python train.py --hidden_act="gelu_tanh" --bias="all" --parallel_block=false --moe="top_k" --moe_every=2 --layers=10 --loss="cross_entropy" --gradient_centralization=true
Rows from block 6 of a small sound classifier, named by matrix and row number. Rows with one number belong to one neuron. Each number is 500 + 40 x the weight over its row's rms, rounded and kept within 0 to 999. All counts start at 0. Numbers have three digits each.
After each neuron's rows are labels from the 100 clips, of 14848, where the neuron reaches its highest value: "strongest on" is what is common among them. Only what is clearly more common there than usual is listed. The data: synthesized solo parts of chorales (CocoChorales).
# fc1: MLP up (model.blocks.6.mlp.fc1.weight, 512x256), inputs 128-191
# fc2: MLP down (model.blocks.6.mlp.fc2.weight, 256x512, transposed), outputs 128-191

fc1.325:533470465581513453487475550492489486520495547454488412450480516521516602521419480551596567509509483503519491485517523491481486515536385492568498490434481536471533463542492538425423469487466484
fc2.325:572526445444419474518480480508467455441517481471508523503450551482494443441530535552507434490476492518482484440540526570573507519447602519454507527512544453543493521525400544514497501446502500
strongest on: trombone; note D#4; note D4; note F4

fc1.195:532431511451479527479545476494426479445530558498492586538582485493467461563491509545464430512477471566472467507626563545501415482515468503427543558543507470488526445459543459511486538469508565
fc2.195:484509474499531441440499513496545490540539489503553461443462518555535527538455484508503512490560523510561518524443415416489445455523503507552512503530503501509398508474514465494513496516458548
strongest on: cello; note C#4; note C4; note F4

fc1.299:467471494489478504454470481526536497554462555469484466473525465486532500465452535549550473562457470457517434533562496512439529492483476495569509513563610508448510517520540484455539440517534480
fc2.299:454470467478494510565511524542498493551439543433501483467482547558579523520555449453496466455470530596495521523502572535504491516451547523536451525423405431597536528588470528511522540522467432
strongest on: oboe; note G4

fc1.436:565483501487463551504526479468531518462495517588517480504522538468485512528520493474382542519490465529476517450469540481536518443427489471528469473544440584442549548406476525479506539456505492
fc2.436:483535444572513597498532533410513434498603468505503470489490515549595482489505522531565519520499499460492448524483524573483457499514540521546460524511468494502549483538548518487482500510528437
strongest on: oboe; note A#4; note C5

fc1.333:499485496501500520520529538510493465515495443466447430453525464560498497461533498494504420506467466550483542500485548400511425423502494499516503541581489458510425511585540450487453490459476531
fc2.333:471416544572552473463502520510514550540599504509560541491533542508483518560465504513518591449446588504497524479551515545431487509467503452438598426472530474488477430459521503496535499529514515
strongest on: violin; viola

fc1.353:522457481466500545499450577498496460497508506513497479470503467536458510568547480487542513495495432460467439536383492508563452452520423469459547481519478435537476586566522504519543555543487546
fc2.353:501413544446554443397545500474478585546557488507484531448536469505499488517472495533561477529457522503455543489529478591488500521480458516434459588466508469518535501449422448503470489526529472
strongest on: trumpet; note F#5; note F5; note G#5

fc1.73:520489441485562500529519553458510483476500545550485448561505519498518512541471566381433520491479460385515539592452464539532516426537450479492514497493511452520432500495509496463494527490580526
fc2.73:492601492487484483455475503486595532568502477459513492528537447499478544553527470520460504464478512505527541465562508528550470512498501511534457502460606507499489497503422412568494527576453467
strongest on: horn; note C5; note C#5; note B4

fc1.141:521580432512470462537511482476414445545498544461539532546525476541522463437541425441448454452478433490506498521508464564425485553509503498532454517489475519581490507535446431479500515526531534
fc2.141:493475528479449571398435546506467532474450526521461454508476507470468492543479537611526522564510498467486513499509373544515501495482485534453443489404535572454493526494455480540522523519507470
strongest on: bassoon; note A#3; note B3; note C4

fc1.386:477504486522508473549552543517480434497489488503483559518462468480543543516510491503483583546570506511466552481538446523491478461504512538482471531480512453507476471465582503535487439470487521
fc2.386:477457464469504475478556516509484616500534529490579572481476495600489559495467463436506515476475537550537563495433549469564489539435500415460509468586503511468476467520496483514525496459519477
strongest on: cello; viola; note G#4

fc1.117:476521495463506568493449479550490534486511493430447442480478485478497520432465497552509467464559480485501544494499491478540514431494505478544432493493505440522482486545517405472491546469471466
fc2.117:516436461498490499503483408514570474553469450491567480544476469551522524510573471555458533472483505537523584467492433445429455558499464488499489535556536454531513452513457568524491462525518506
strongest on: bassoon; violin; note B3; note D#5

fc1.495:541510542459495490562465495511513500405500613492528511489474431489497520466536516563511406512536530473417387482458522514540460516519476518473479519557406460516509506526524492527474443520456454
fc2.495:469542488527481470489535544533567581523467571454527563542522526458464505429510440482522528549519557453529525481485441568460535517510503457487477429524543564519506582472472554463566504489524476
strongest on: trumpet; note D#5; note F5; note D5

fc1.485:441556485491525560415464451528480447480556489465437527510540470538506512458505457519493478485468462562521530555438474524522457466458490507513495532518557484494545464555534393462476567519491463
fc2.485:576472490496474507490543486547500521457537477503563430524471558483513498534382492516554504490514506497550485488493573510435551532472447484570513454521493513498542518391520553463520449536492553
strongest on: bassoon; note C#4; flute

fc1.245:450449463531481486476521560534519450467422479430483489479532443508449470557516410526577487475530532502465566453456535551532492547498539529544541488550478542456538532393512479486489415440428506
fc2.245:556525529477509502444531499490511600492526551513462464559367531472459501505519522457457458480519456505575507501493522498553500589499436494521480509501576511433531506481485484536585521539553513
strongest on: trombone; note G#4

fc1.354:481446507496493422515547511465451528521500566511512527505556434519456507510483495496457531574510517539477512531504504464449555554498519544486513539474473553548521540498492550475528566479452480
fc2.354:515520493545512546449482479564543449469459445522505519456457562537482448494479528544538508542500561460516500513562465518552459461471516434582501477559529458497525434493586434519422460413490517
strongest on: violin

fc1.509:495547459497500522531449585477491463497458504506530532510504473423414475596482541563469498461510470521482490460543486500460415481515528586423581472486481451572513520560520547427551442496505462
fc2.509:468460493480478494381489460482537502472527621533490496457456488514540494444576446422431528500528505467556465516490523523521523468497484443494541547540469479406523489418560549513488523509522542
strongest on: cello; note C#4; note C4; note A#3

fc1.91:465539447491486558512524553551485481476477526514514550437508476484511512579493488497480466592511475529547498540508501490439472503514538544502512476582464555527490576496509457422545494552570548
fc2.91:481524502546456473544501532458476527527450506434501453588499510512460498440460496492535550474572515459487554501472444437495543525536533509504525511438526462440467465470518526476520487429504474
strongest on: cello; note A#3

fc1.340:538468516505558504512453506527476465510482521519530472557474543488560536516498543531535505492473480498504515493443552489461550471545575431494530505475444487546474501511554503554496513520555507
fc2.340:477546489588430507456494477508497497500600522482558552469502499473556485507527466347492509523470480481508468421515522572598456395501432579523501524535487497474509432569534499483504487466451511
strongest on: trombone; note G4; note F4; note D4

fc1.173:472545532448520579478533519446524492497539570457482495440498468565512488516543526388507474492514500499490486473414481482588531548530452522526478544416466458555517548537433468476594511596537498
fc2.173:446536434488467421461519510522526525444470476518553494464504432513465574585459503622504489550549536484612513497521468497491530537489490567404487487495517450524430520493503485519451456570549473
strongest on: trumpet; note C#5; note D#5; note E5

fc1.249:485529538474543480502456440455543527535437469481512500504510515487505593486432463481563468459518450428514562522510555490521537460519460533538429481518487452529551538472497504486472430456537504
fc2.249:539480413463465470517538629467495486528477505521522465537521434514539505544637463451512511555535499556486508434497521463498490552530604474503585492526463479537460499519451516511506487461453502
strongest on: horn; note D5; note C5; note A4

fc1.148:502474577559439591479536443520504471478519522451579459511360469476553569512481514541556404535493441439473449485517437444456509487555464500412572470465504515575557572553489529530500466481512505
fc2.148:489532401546488496501521501430508547545528525455499535504556501512498474497537503461423557440460556530427537532439533498548488466458521449581446445492487480457494491517508510463480481492492552
strongest on: trumpet; note D#5; note F5

fc1.51:458530541456543474534530500494538539533496462432527581462477449495474465525474483617534462518553502535519537581436435504472526467495518490438481441532537480468515534507493574474509546484480486
fc2.51:509486526493521469502485457454491517527500533527503485474523518516521512432568536456468530492454571548496508525483517486445471506505555534568470530556472524499536505494508525602481435481542553
strongest on: oboe; note F#4; note G#4; note F4

fc1.424:457517503560564495443525458554520439490521520550512538440578471537461530505505486567490492475445549463477469569514555534508437547504501460493486496482441471534511468484514454509513518490551518
fc2.424:422493469528423488484519507517478503494473464447575496549528478476476564484566494500441440489512485484513515506491514436476456422430514438445581479543580472508485492539536542519575493568494502
strongest on: horn; note B4; note A#4; note C5

fc1.186:434518511485481564533462525494438494541508482489465511523518458516497442478565470476428495518546407519479412485498463464526536480496479480479449519514481450474508580576527432410510463469504463
fc2.186:544490505457510525463537536505443518539489521480564466539404473467480465486527460458552484494445554454490525515509491538548543478475498532502600479493512443457558592482458517509474502489403562
strongest on: bassoon; note A3; note G#3; note G3

fc1.261:456516542468477489535540484525476444487420448532488522501522481521426522477471514462583455489512540533571509464552479516544472458488529452482502472480457496467500503558496487533507494511490443
fc2.261:509505501515497504534500524453526569578504492472470532466550501548463458453507430471501604518542446536476456561467542452526509428488518426453504566522448515567536518455422485480622503458528510
strongest on: clarinet; note C#5; note C5; horn

fc1.371:498420511470478498574517514481467439541395455412559543553573476501614476562504483435554464511487449518477514520471523486427540451530443511461501506563468494440439527431547493503521519517522421
fc2.371:514552533516490572528532465527523557477626496523495441465478575545473509467541545528491433515486528584518502466454546446525466518501490459505484475433497483564505508477527602456490435497464486
strongest on: violin; note E5

fc1.168:521485554522527569545445587437544518475529451422506463471496493513490449518567525507426440550475535467523498482484495521498526541527500508523465575543472506511419530496463460540519464481545503
fc2.168:449522485504503468489594534549535415446533486447546505510533475536563533496480516508485476480447475468477469508522500565471460553512452525490535481473530402462474537486497553428525486570489525
strongest on: clarinet; note F#5; note F5; note G5

fc1.33:482504552461494521494510486519487490568429465459460536493489509530477528569513480396448510434514478465504517573524533458491504559445413402488476564460502525498508526502503491535529587512583484
fc2.33:553465505497534410520495471479478478455557552473537564518472544465470521551531456502508518521477482569485560515473481554546516497529555427527510508478514561527424579541504532533493478518490491
strongest on: horn; note D5; note C5

fc1.43:451497496507495486469452485534459504476483442581507460434455495518443497513468499502571527489483490557449473474552438485482483591514472527504532480610512533522461526472478481484478503489501558
fc2.43:529518433500461553474518453479510479502476529527467550533576513491457502543512500471479489475464452463518502481493512474547553463493445575432574458425462506528490513519533491513428536477479450
strongest on: oboe; note G#4; note A#4

fc1.417:476512565616509513493521518483563577505446535520499431459548473577547490552535480474500462515540535499544486474523520485538501500484548500556520505501496474533532590550408447467526479461501498
fc2.417:498488511489500506566481528438455469488500424581456500494550521517505500502523507532517459483530492486451475497452531442478486462481505493541457480475524492502570470556490483472420510504553363
strongest on: oboe; note B4; note C#5; note A4

fc1.267:508493456487511522517499562533556537560447515506445444511556474472521486556523523427504486512487512500469552518507514545525499459496486432421563449489506425565492452489553516542472423447566503
fc2.267:524532517532499520502485455541468409484440546491530489493535514526529511468511570531527509531452509500511506497453500533544360491501417498544465569512501443529508531511528462488516385502483500
strongest on: trombone; note C#4; note D#4; note F#4

fc1.110:536560516597498524467474548527588506447427590486418509494570417535554505455482530472491476471539453482437552561425488493579501490545499560455494544485473581589481491479530450532502479563512531
fc2.110:505476458503468489412528508438440497483567496483447522504498554443416456604522488497494518488547522509512495500555501535463470457477507559566517468453501417474486473496522510513504465560573386
strongest on: trumpet; note C#5; note D#5; note E5

fc1.6:476551559510523544537542557583460500543532499519477573479463501503514501506511500505469535520610573539439387515505452536463428536432465531514451500512523496513436559437511509506470509471478423
fc2.6:548458465495464522495461461513453483491444518484575475546533448541446579559500564556448498539434484458555483505471501518535508515486487500463503467535501567441518521578463489485532440544497538
strongest on: bassoon; note A3; note G3

fc1.64:453411458465451448590568454549465498412543457546587523443487524597539536538573470465504488476471551495521530489534553511463469463491524482470459492549499485498505479521519420491555442444551355
fc2.64:485480519627500484461537445497392518544520460497506495476466511519439551514493563480464545410484561536506506527493460400503534541497463501502450511497477486509494486481550465481445544522448544
strongest on: clarinet; note G#4; note F#4; note F4

fc1.338:489552426459493498530517532515522479536442496453475475509489537427493399492451516407514534510538533539528524433526517552503497511429496448537512456506580567458521531454497483488420519514547504
fc2.338:508502530496451516542465538449538506515416612471494494544477522595488513490471518521577500527485452534489507447509457473507547497541526525449535490500445469507561522549423513563522441479527536
strongest on: horn; note C#5; note D5; note C5

fc1.140:482517587460534497540556527477507511497438512492531438523514484462547473464532483488510497499472485451476534471530467547544443503506489520471539484488483422487494499535516516560470535603469501
fc2.140:501496505492464576443475497475479513504501580479483461455500464513502409520466443538566542513523480471500466499536515464411528437443473477467513455481571519497491497479509466554557457437542474
strongest on: trumpet; note G#5; note G5; note F#5

fc1.235:469471522459444479558505543534479541610450578483511430547415501535504548528504454440461521538358503511526533505473512501541496509512486448543464468488500542487509585486487553514489465539564489
fc2.235:519504527529580457469489502620492462433385456555425451509450550504534566496443593600541500469528442484511431582503459442563519459481497544543491504468481472503543476510540454488534573510448507
strongest on: horn

fc1.25:566477528544460507426522565551541490558494502507478492441459528511441506542515494478516521500529556423484566513542550556482465486502436475501552460474521551524487443474455547537504476395461484
fc2.25:440561466520504532575512436510382486520484553477525504535481496474499453467525505545564492571497414547461448444494449490540492475478476580518513519557480454475491477502493468510508506533482534
strongest on: trombone; note D4; note F#4; note E4