Weights of a small sound classifier.
Training: muon at rate 0.0025, 11400 steps, batches of 512, held-out accuracy 100%.
Data: trained on synthesized solo parts of chorales (CocoChorales), 39062 training examples, 149.4 epochs.
Rows from block 5 of a small sound classifier, named by matrix and row number. Rows with one number within an expert belong to one neuron, the router's apart. Each number is 128 + 24 x the weight over its row's rms, rounded and kept within 0 to 255. All counts start at 0. Numbers have three digits each.
After each expert's rows are labels from the 100 clips, of 14848, where the router gives the expert most weight on average: "strongest on" is what is common among them; "loudest" is the band of the loudest frequency at the time of the peak. Only what is clearly more common there than usual is listed. The data: synthesized solo parts of chorales (CocoChorales). In brackets: how many of the 100.
# router: router (model.blocks.5.mlp.router.weight, 16x256, trained with AdamW), inputs 0-63
# up: expert up (model.blocks.5.mlp.up, 16x128x256), inputs 0-63
# down: expert down (model.blocks.5.mlp.down, 16x256x128, transposed), outputs 0-63

# expert 10
router.10:091082152151108130131105080123115117089105100111115141134093088104135134098087147098112131125102095163125146120100138119120110118147144148112104144141153174110117136098102172125098099100119144
up.0:132096104129120123178170147162158098100135166129133119160149112113112091115162105108169154117143103178115116158149126129112143124140120122126090140110141139130115116112124128116129145122101124
down.0:130213090128108095150141128120143107083111105154101089114109119172153136108132122126102138113097133139139159135109158134141075141115108171140126120187136129104129132099123176116096120068133164
up.1:106120125149136118097140159111117128098153131165123161143155111128128121124142157125123134082113162118118102148098168133127122110142114101094139160134156130155113103135110125159134131173101065
down.1:113083152108140103142109094088123121156145101108120113137103133146148111106131082124133129141137128146143195127150128121137093141111139130140123130109152112111117111123148110121123124136139163
up.2:111124122153064163099145095196154150134139109077148165127167131154115169123152161111157145130134130118185127111130118147132119072140103175140127117078122149136126183094115130117136130123150133
down.2:142170089121140143097131125132109154176099147129152132168146130134108102150057162159084170108140122129088116118134134141094167139121139139129081144163109182139128153155141105128151138167104121
strongest on: horn (29); note A4 (28); trombone (26)
loudest: 250 to 500 Hz (96)

# expert 2
router.2:160161124156139113112158101100112125073110120106127153097132121120143126145140125102123095109118125088142139138163153120138120091109154186167116106153072093114119105150141137104121144122149091
up.0:138144082169122095140165148127134123112130083146133107104144144134044098149132138165124139129100129122123161079099126147141141170204107130113145140114172116163129154175119110075111121150144163
down.0:151124118123117140123114071120141168167154127118169081123079165122119147141095162129130144070144130135132121128114142161166096102149152148177137133117170132138115138134153107136152136110154125
up.1:139127128107104133077164092177087134127144104137159153148139171152113101133141097191166125143109136122109125134130121100132154091106131134173121142131163053115113118124113099109130070143152106
down.1:110164095153164104116117129101124105133157134098080113119156165103116096090109172081083106112135139127133152121124126133122124117129183077156131120145140148112121103131160165156176156081139148
up.2:171134115161088127164149135147143150108086107128103132122112105135135145098175167111130147142127154127099136147125138140119120106159109178102148109144093104137168131133119156127142148066154123
down.2:114103120125155146075132135135118122147109095106144115128129127091108122147090131176121129117110114137146134118094124111123153132143137093130110150105167112102106110179104102109141125162107100
strongest on: bassoon (100); note A3 (37); note G3 (32); note D3 (26)
loudest: 250 to 500 Hz (83)

# expert 3
router.3:144111177128135125136077111122090092085128159157091140144089121130092093095099098125105094121119122155113141098119154141147112118108140143141104095085110162108159119097138140144082126097127138
up.0:106147116147133150105155130164122143130148131135148184129147147120177152169097120140095124129147146112131115092136119084096141125135103144090102124161133112098143115150107155162105113152163079
down.0:117105089155142110083114096129157170122134137099122165121133125131154148109149104135102152078149147125098106099133157127100118124164108142125142160160095073108124126129145095119166141122080106
up.1:123125102132097116144136121173149096116163123128107147149153153146109168112132110176111117148125091174101134127136138116120102132109125120156107086155092109158132134127141142121099098088100163
down.1:129115137131093117138107176126164107152100122139100073141132093130147104107171128130103135149151120121146134120122114140191147117138132197112129130118145128164137176094109102124146134117156125
up.2:139097115159159154126130133133164079124125147098162105115128162133160152120105140139121135121162139137146104146108084131128117133136086138131155080117139112123161135100121142120119124112182112
down.2:113136135160136087107158125110168113130096097163099091123170119124124113197103122136080137173132141124113154131141165144127135123164141161098120136113119118133122118125116131113146105126139205
strongest on: trumpet (100); note E5 (44); note G5 (40); note F#5 (34)
loudest: 1000 to 2000 Hz (63)

# expert 5
router.5:173141129145140143108078106154134104136115118096121150143103130154145151096182108140147138123150150126135131125147175095098150117150137124106100148106093110150179112166103117143157132135157132
up.0:134075112099113123145130140120084127124112064156105178135157140129114111145174134115149162113124110052146104142163154106087104122137127135102104099158112150170099104121114091118120092103132111
down.0:099146143091135178115105146120143152108108160115139117129076116123128185128087142159164096113150141163085155209098139132139137147124127107113150178133087129116135085135114132112153156094129133
up.1:133116136103103113155124170152135173160142130064133114142126164160121146147093135170120163127157152144158105105104123085121139140093156142107149121125114127080104158112137076102107179169127126
down.1:108109102100147141092132111095128099133126139139112142106134068161159121134111084116095212135092121159123160099127134132122125175160085127170117070146118120116120118129135157162103136160126153
up.2:092144110076134129150132122169084131116108089135101124125157170115092140082094103109124113160145158084133133141114137139100119122102161056123202206133136112133175149091156155127133148127118124
down.2:116148128157118117151176133126176107191128123122125122106087184112144124126164123086122094122111172116092129142126138091178099118159147110147079112130137114136114088103172149114111143098118111
strongest on: trombone (100); note D#4 (37)
loudest: 500 to 1000 Hz (62)

# expert 8
router.8:176130136140099144123144095179137158124117144143150134154140162096083116153122124135136095089160128129107148117135125155123147126089099128120142135132180176112152128131136123097100119122124118
up.0:085148149139081144146111143112187136109125112124128158145128144070157107107105133171130101067126144118121106120157129174094190157126130081168122095071130138152158138125134105111134145122108144
down.0:145094146120128100137143123114106130119126159152125122097127096123116141148144121116118165162125092127139109165106153132185092116103109160104159127157119098121116092133123109105148130097137087
up.1:135133135109096178145139124155164130129134155108155147100148105114161166110103148118116127133186136115117110129138150143161138093121112148100103073119121093145167135138154129120130102134180105
down.1:192118090145138162157134127111133186103087103146098153148196158134119137130096116128127129113143131163143099199144115127143118131160116140151158107096158140155088126103144158104153166115182127
up.2:152121129135107123126151178127118128132175151112119139122115132119134129172179116153137136135108123144163141132131092127144124114157075137112136124143147169107106150069123090122122134116097128
down.2:110125129125120103092166130113109143141096123147106097106132200164108114176144127146114126119077104139143157147130115173077113111135114149106122112089132178119125117134142144165097126146135066
strongest on: flute (100); note F5 (32); note D#5 (31); note G5 (28)
loudest: 500 to 1000 Hz (85)

# expert 9
router.9:147151134109098120125135166159095134111135138125111078099172181126110125163128124108132128100121117137144138114102097158145094152102109155109132138140142145119152127119160133139118161145121102
up.0:081148043126132169128120091137100122112135148155136127147146108171119108115104143115116137128114158098127114094149136162122127147149133123158143083155119120137128105126153135137129146113155132
down.0:170098182135143117141118144124136100165126102178111109112136102106173097133126134085119084136097134142119136112118172121122097118080119141126103183089129155173140164148120197127176169128101150
up.1:133163152128096134133173121122114104123126107102115142118145118119135112108109161131138182121146127104103067144134102121151117140131073116139112099152142112113201100103125146079099145144132109
down.1:140131130098143137131155129109150124170151121126157144138173151118119139150143132146116111133121133093139090127111119087118133083094093157148146123150137129106136145116128143098160143133132152
up.2:123088084110150149123131109110163127134115141109120135107099160135145101160109126120100150123153150118102111173150151153154121123127146158138076153130134137121148085141147108152081143144167109
down.2:117143135121146123145115119088105123150112115141116105123181119130147110136135165130134127159102146118137134108145111157108130170146155121115163148116147115129117151109141164114160151113110141
strongest on: violin (100); note A4 (46)
loudest: 250 to 500 Hz (71)

# expert 0
router.0:101166147100136163148118149101088115160163152153112098173140126121140131142119110144132107138095108144106103134143110146100132152136145100157155125110130145187092155109161141151084151147137104
up.0:131098141122088140145111143157125095079110113108142107128114132091130071138133164093084122158121119133129142128110110090101117140092100154152193179086132177118122159104148139126113127135118160
down.0:135175080157140157123157121101114100194172128122116141147132149155138149103152110153174118121120137137146055130149112157147167093117121125123077097119154100137181141138155085128120138155156086
up.1:091148151113135160127102098111107128146119147150165146149160116127137139125159127110119112113114159094082146149161137130121099156129131108137133166115145141132139137157089148092134140134082099
down.1:184135104142123130148175131157153120151100124150100127111137109119131169127095070157145136111123150134127184139150145179155132114161147112103135105120152092142129152153158133146133126162175113
up.2:147140156144107104113188125130111127130129118100123122104147166156117114133150150148104148105135124170118112173113111119113126110096098143084144104125154176093152115141167112120148136105141109
down.2:143104123153077149088155139131102128167132093164092123138167182126128100119137125169106123143107124163142150080115130162174111149114128132108140122069149147107136129123156142140157136137123144
strongest on: viola (100); note D4 (51); note D#4 (46); note F4 (31)
loudest: 250 to 500 Hz (94)

# expert 14
router.14:094161113115152109169088148094168124138132134160082113110159102121128158141144142104098142107118166084116159132134154156119132192148155115127168120132126146102121126161148146161144158140101108
up.0:119083119112138118163123122176133179143070155109116126098113154100096148139078119139128149117196133171146119121101142161137101145128136078086148125163160129180104112066151148140118164112108162
down.0:123155092155137141107176132058116096152148129141170169133140131153141133128196105172147129141086142102113150139146150169142097086147142160151135132103145120119153114152094127110150106163165130
up.1:134150096152133130089101108158091123137131098141142190156099113132151181104113097108129107123139093118178109110126140111136128110109178154134151144130111158147138091154107149126159172115187109
down.1:148113145134162123103119121125108148063114152143091172143173100146170118126184161083136126155124146088152120137135153125108108111134162119130121136148147114154100109130143105144142183152152127
up.2:131123108076107091124171115130137115149140124174142123133130155119110101111159124120079113118107109128160167140146149109101130151121092148156104161154135097097136139167099157117133142113121127
down.2:096152145123153122185131124172117189131123116127144100164110129143116155131089125148120159141130146182133143100109156103088141121138118080112128106155149142157079133121169123166130129124126127
strongest on: clarinet (100); note F4 (30); note C#4 (30)
loudest: 250 to 500 Hz (81)

# expert 11
router.11:120115140083147103142176160138126156151168111137109121124145116122126106164150093166154151162124111155140117117121097163126153161123115107147086115115153140097126148136153166145126135118108141
up.0:120095122115125148107113152176129104142069090126128114142098122148079162083155091140109130171110141136126085131123124131154107146156106107154170106141137158129165122082071116123140097168134159
down.0:087037102127078132118132104118120130075150134149096150141102141166128137090147116136115135112112108124130137138103114084134140136139106160112123182135114111134123108079120124142120115143155108
up.1:163108147176135135126155110127142067130137130118125145100097139165153112169074133130110134089084110126131160122119116060161130115118093118117110143135136090179099122118128142104127186101125103
down.1:134138098140104116099101134120128162138118109109126118139153109119121136165154160131117155170149155147126149118139139143110125150138193112127143147141130168069158165100144126108138123139121177
up.2:162125129169153131135163089114118164092150183093117151137175116098139137096131121104114105120130118129102095123134119150149122106101104155100121112134090140095166125143126154148150123104169128
down.2:112096167148127131109143120112134084131150072107123093163126126100127162154133163180103108131115108142137130119097129135120139102137177117073107139140099121124087149102146109127135125124101109
strongest on: oboe (100); note C5 (48); note C#5 (33); note B4 (28)
loudest: 1000 to 2000 Hz (67)

# expert 12
router.12:124109184118154140114139123141107113134117136140128146150112153116179132143129117138139114097137127130095147160073120136079124126164101132153147146121155137104148086141101137129089133116125127
up.0:113100128181144149099168171120163132112128093141145051160136193128098155160154145124095109146101080147163132133121113136121128095152132148114121125130116112118113151151106085142184172126112135
down.0:094124118134136122149186139106177083149134134111062145145130076123153137122138160112131146135098167131089158073148176139096167127090133129166135133140116166140135117128158157151106123136105097
up.1:123123101084122107129129102104125148128100146139164121098089139088144124119177132112158090124184097104138163126124165136119170129118117140153134150115107099169081147097079144151105087124102097
down.1:094190147119116115071126127180163089121111125109164103090153132169125144099106108123134108138074095126102123194127073125106140123116116165150147117155144134116158124127127144143139137133133113
up.2:142102130159141123104146086138127153146157130115092148192128131117131143107176120146087130159114149127198100099139099152088112107137091111116113173122103089136154133159158108111125098144130124
down.2:147106130145102108069120142108096128061110107142140119130140096110144134155143136124133157112143123165095147137151112119121142132136180122174114136122137125133137136157136158142142077114121119
strongest on: flute (90); note G4 (36); note A#4 (36); note G#4 (32)
loudest: 250 to 500 Hz (75)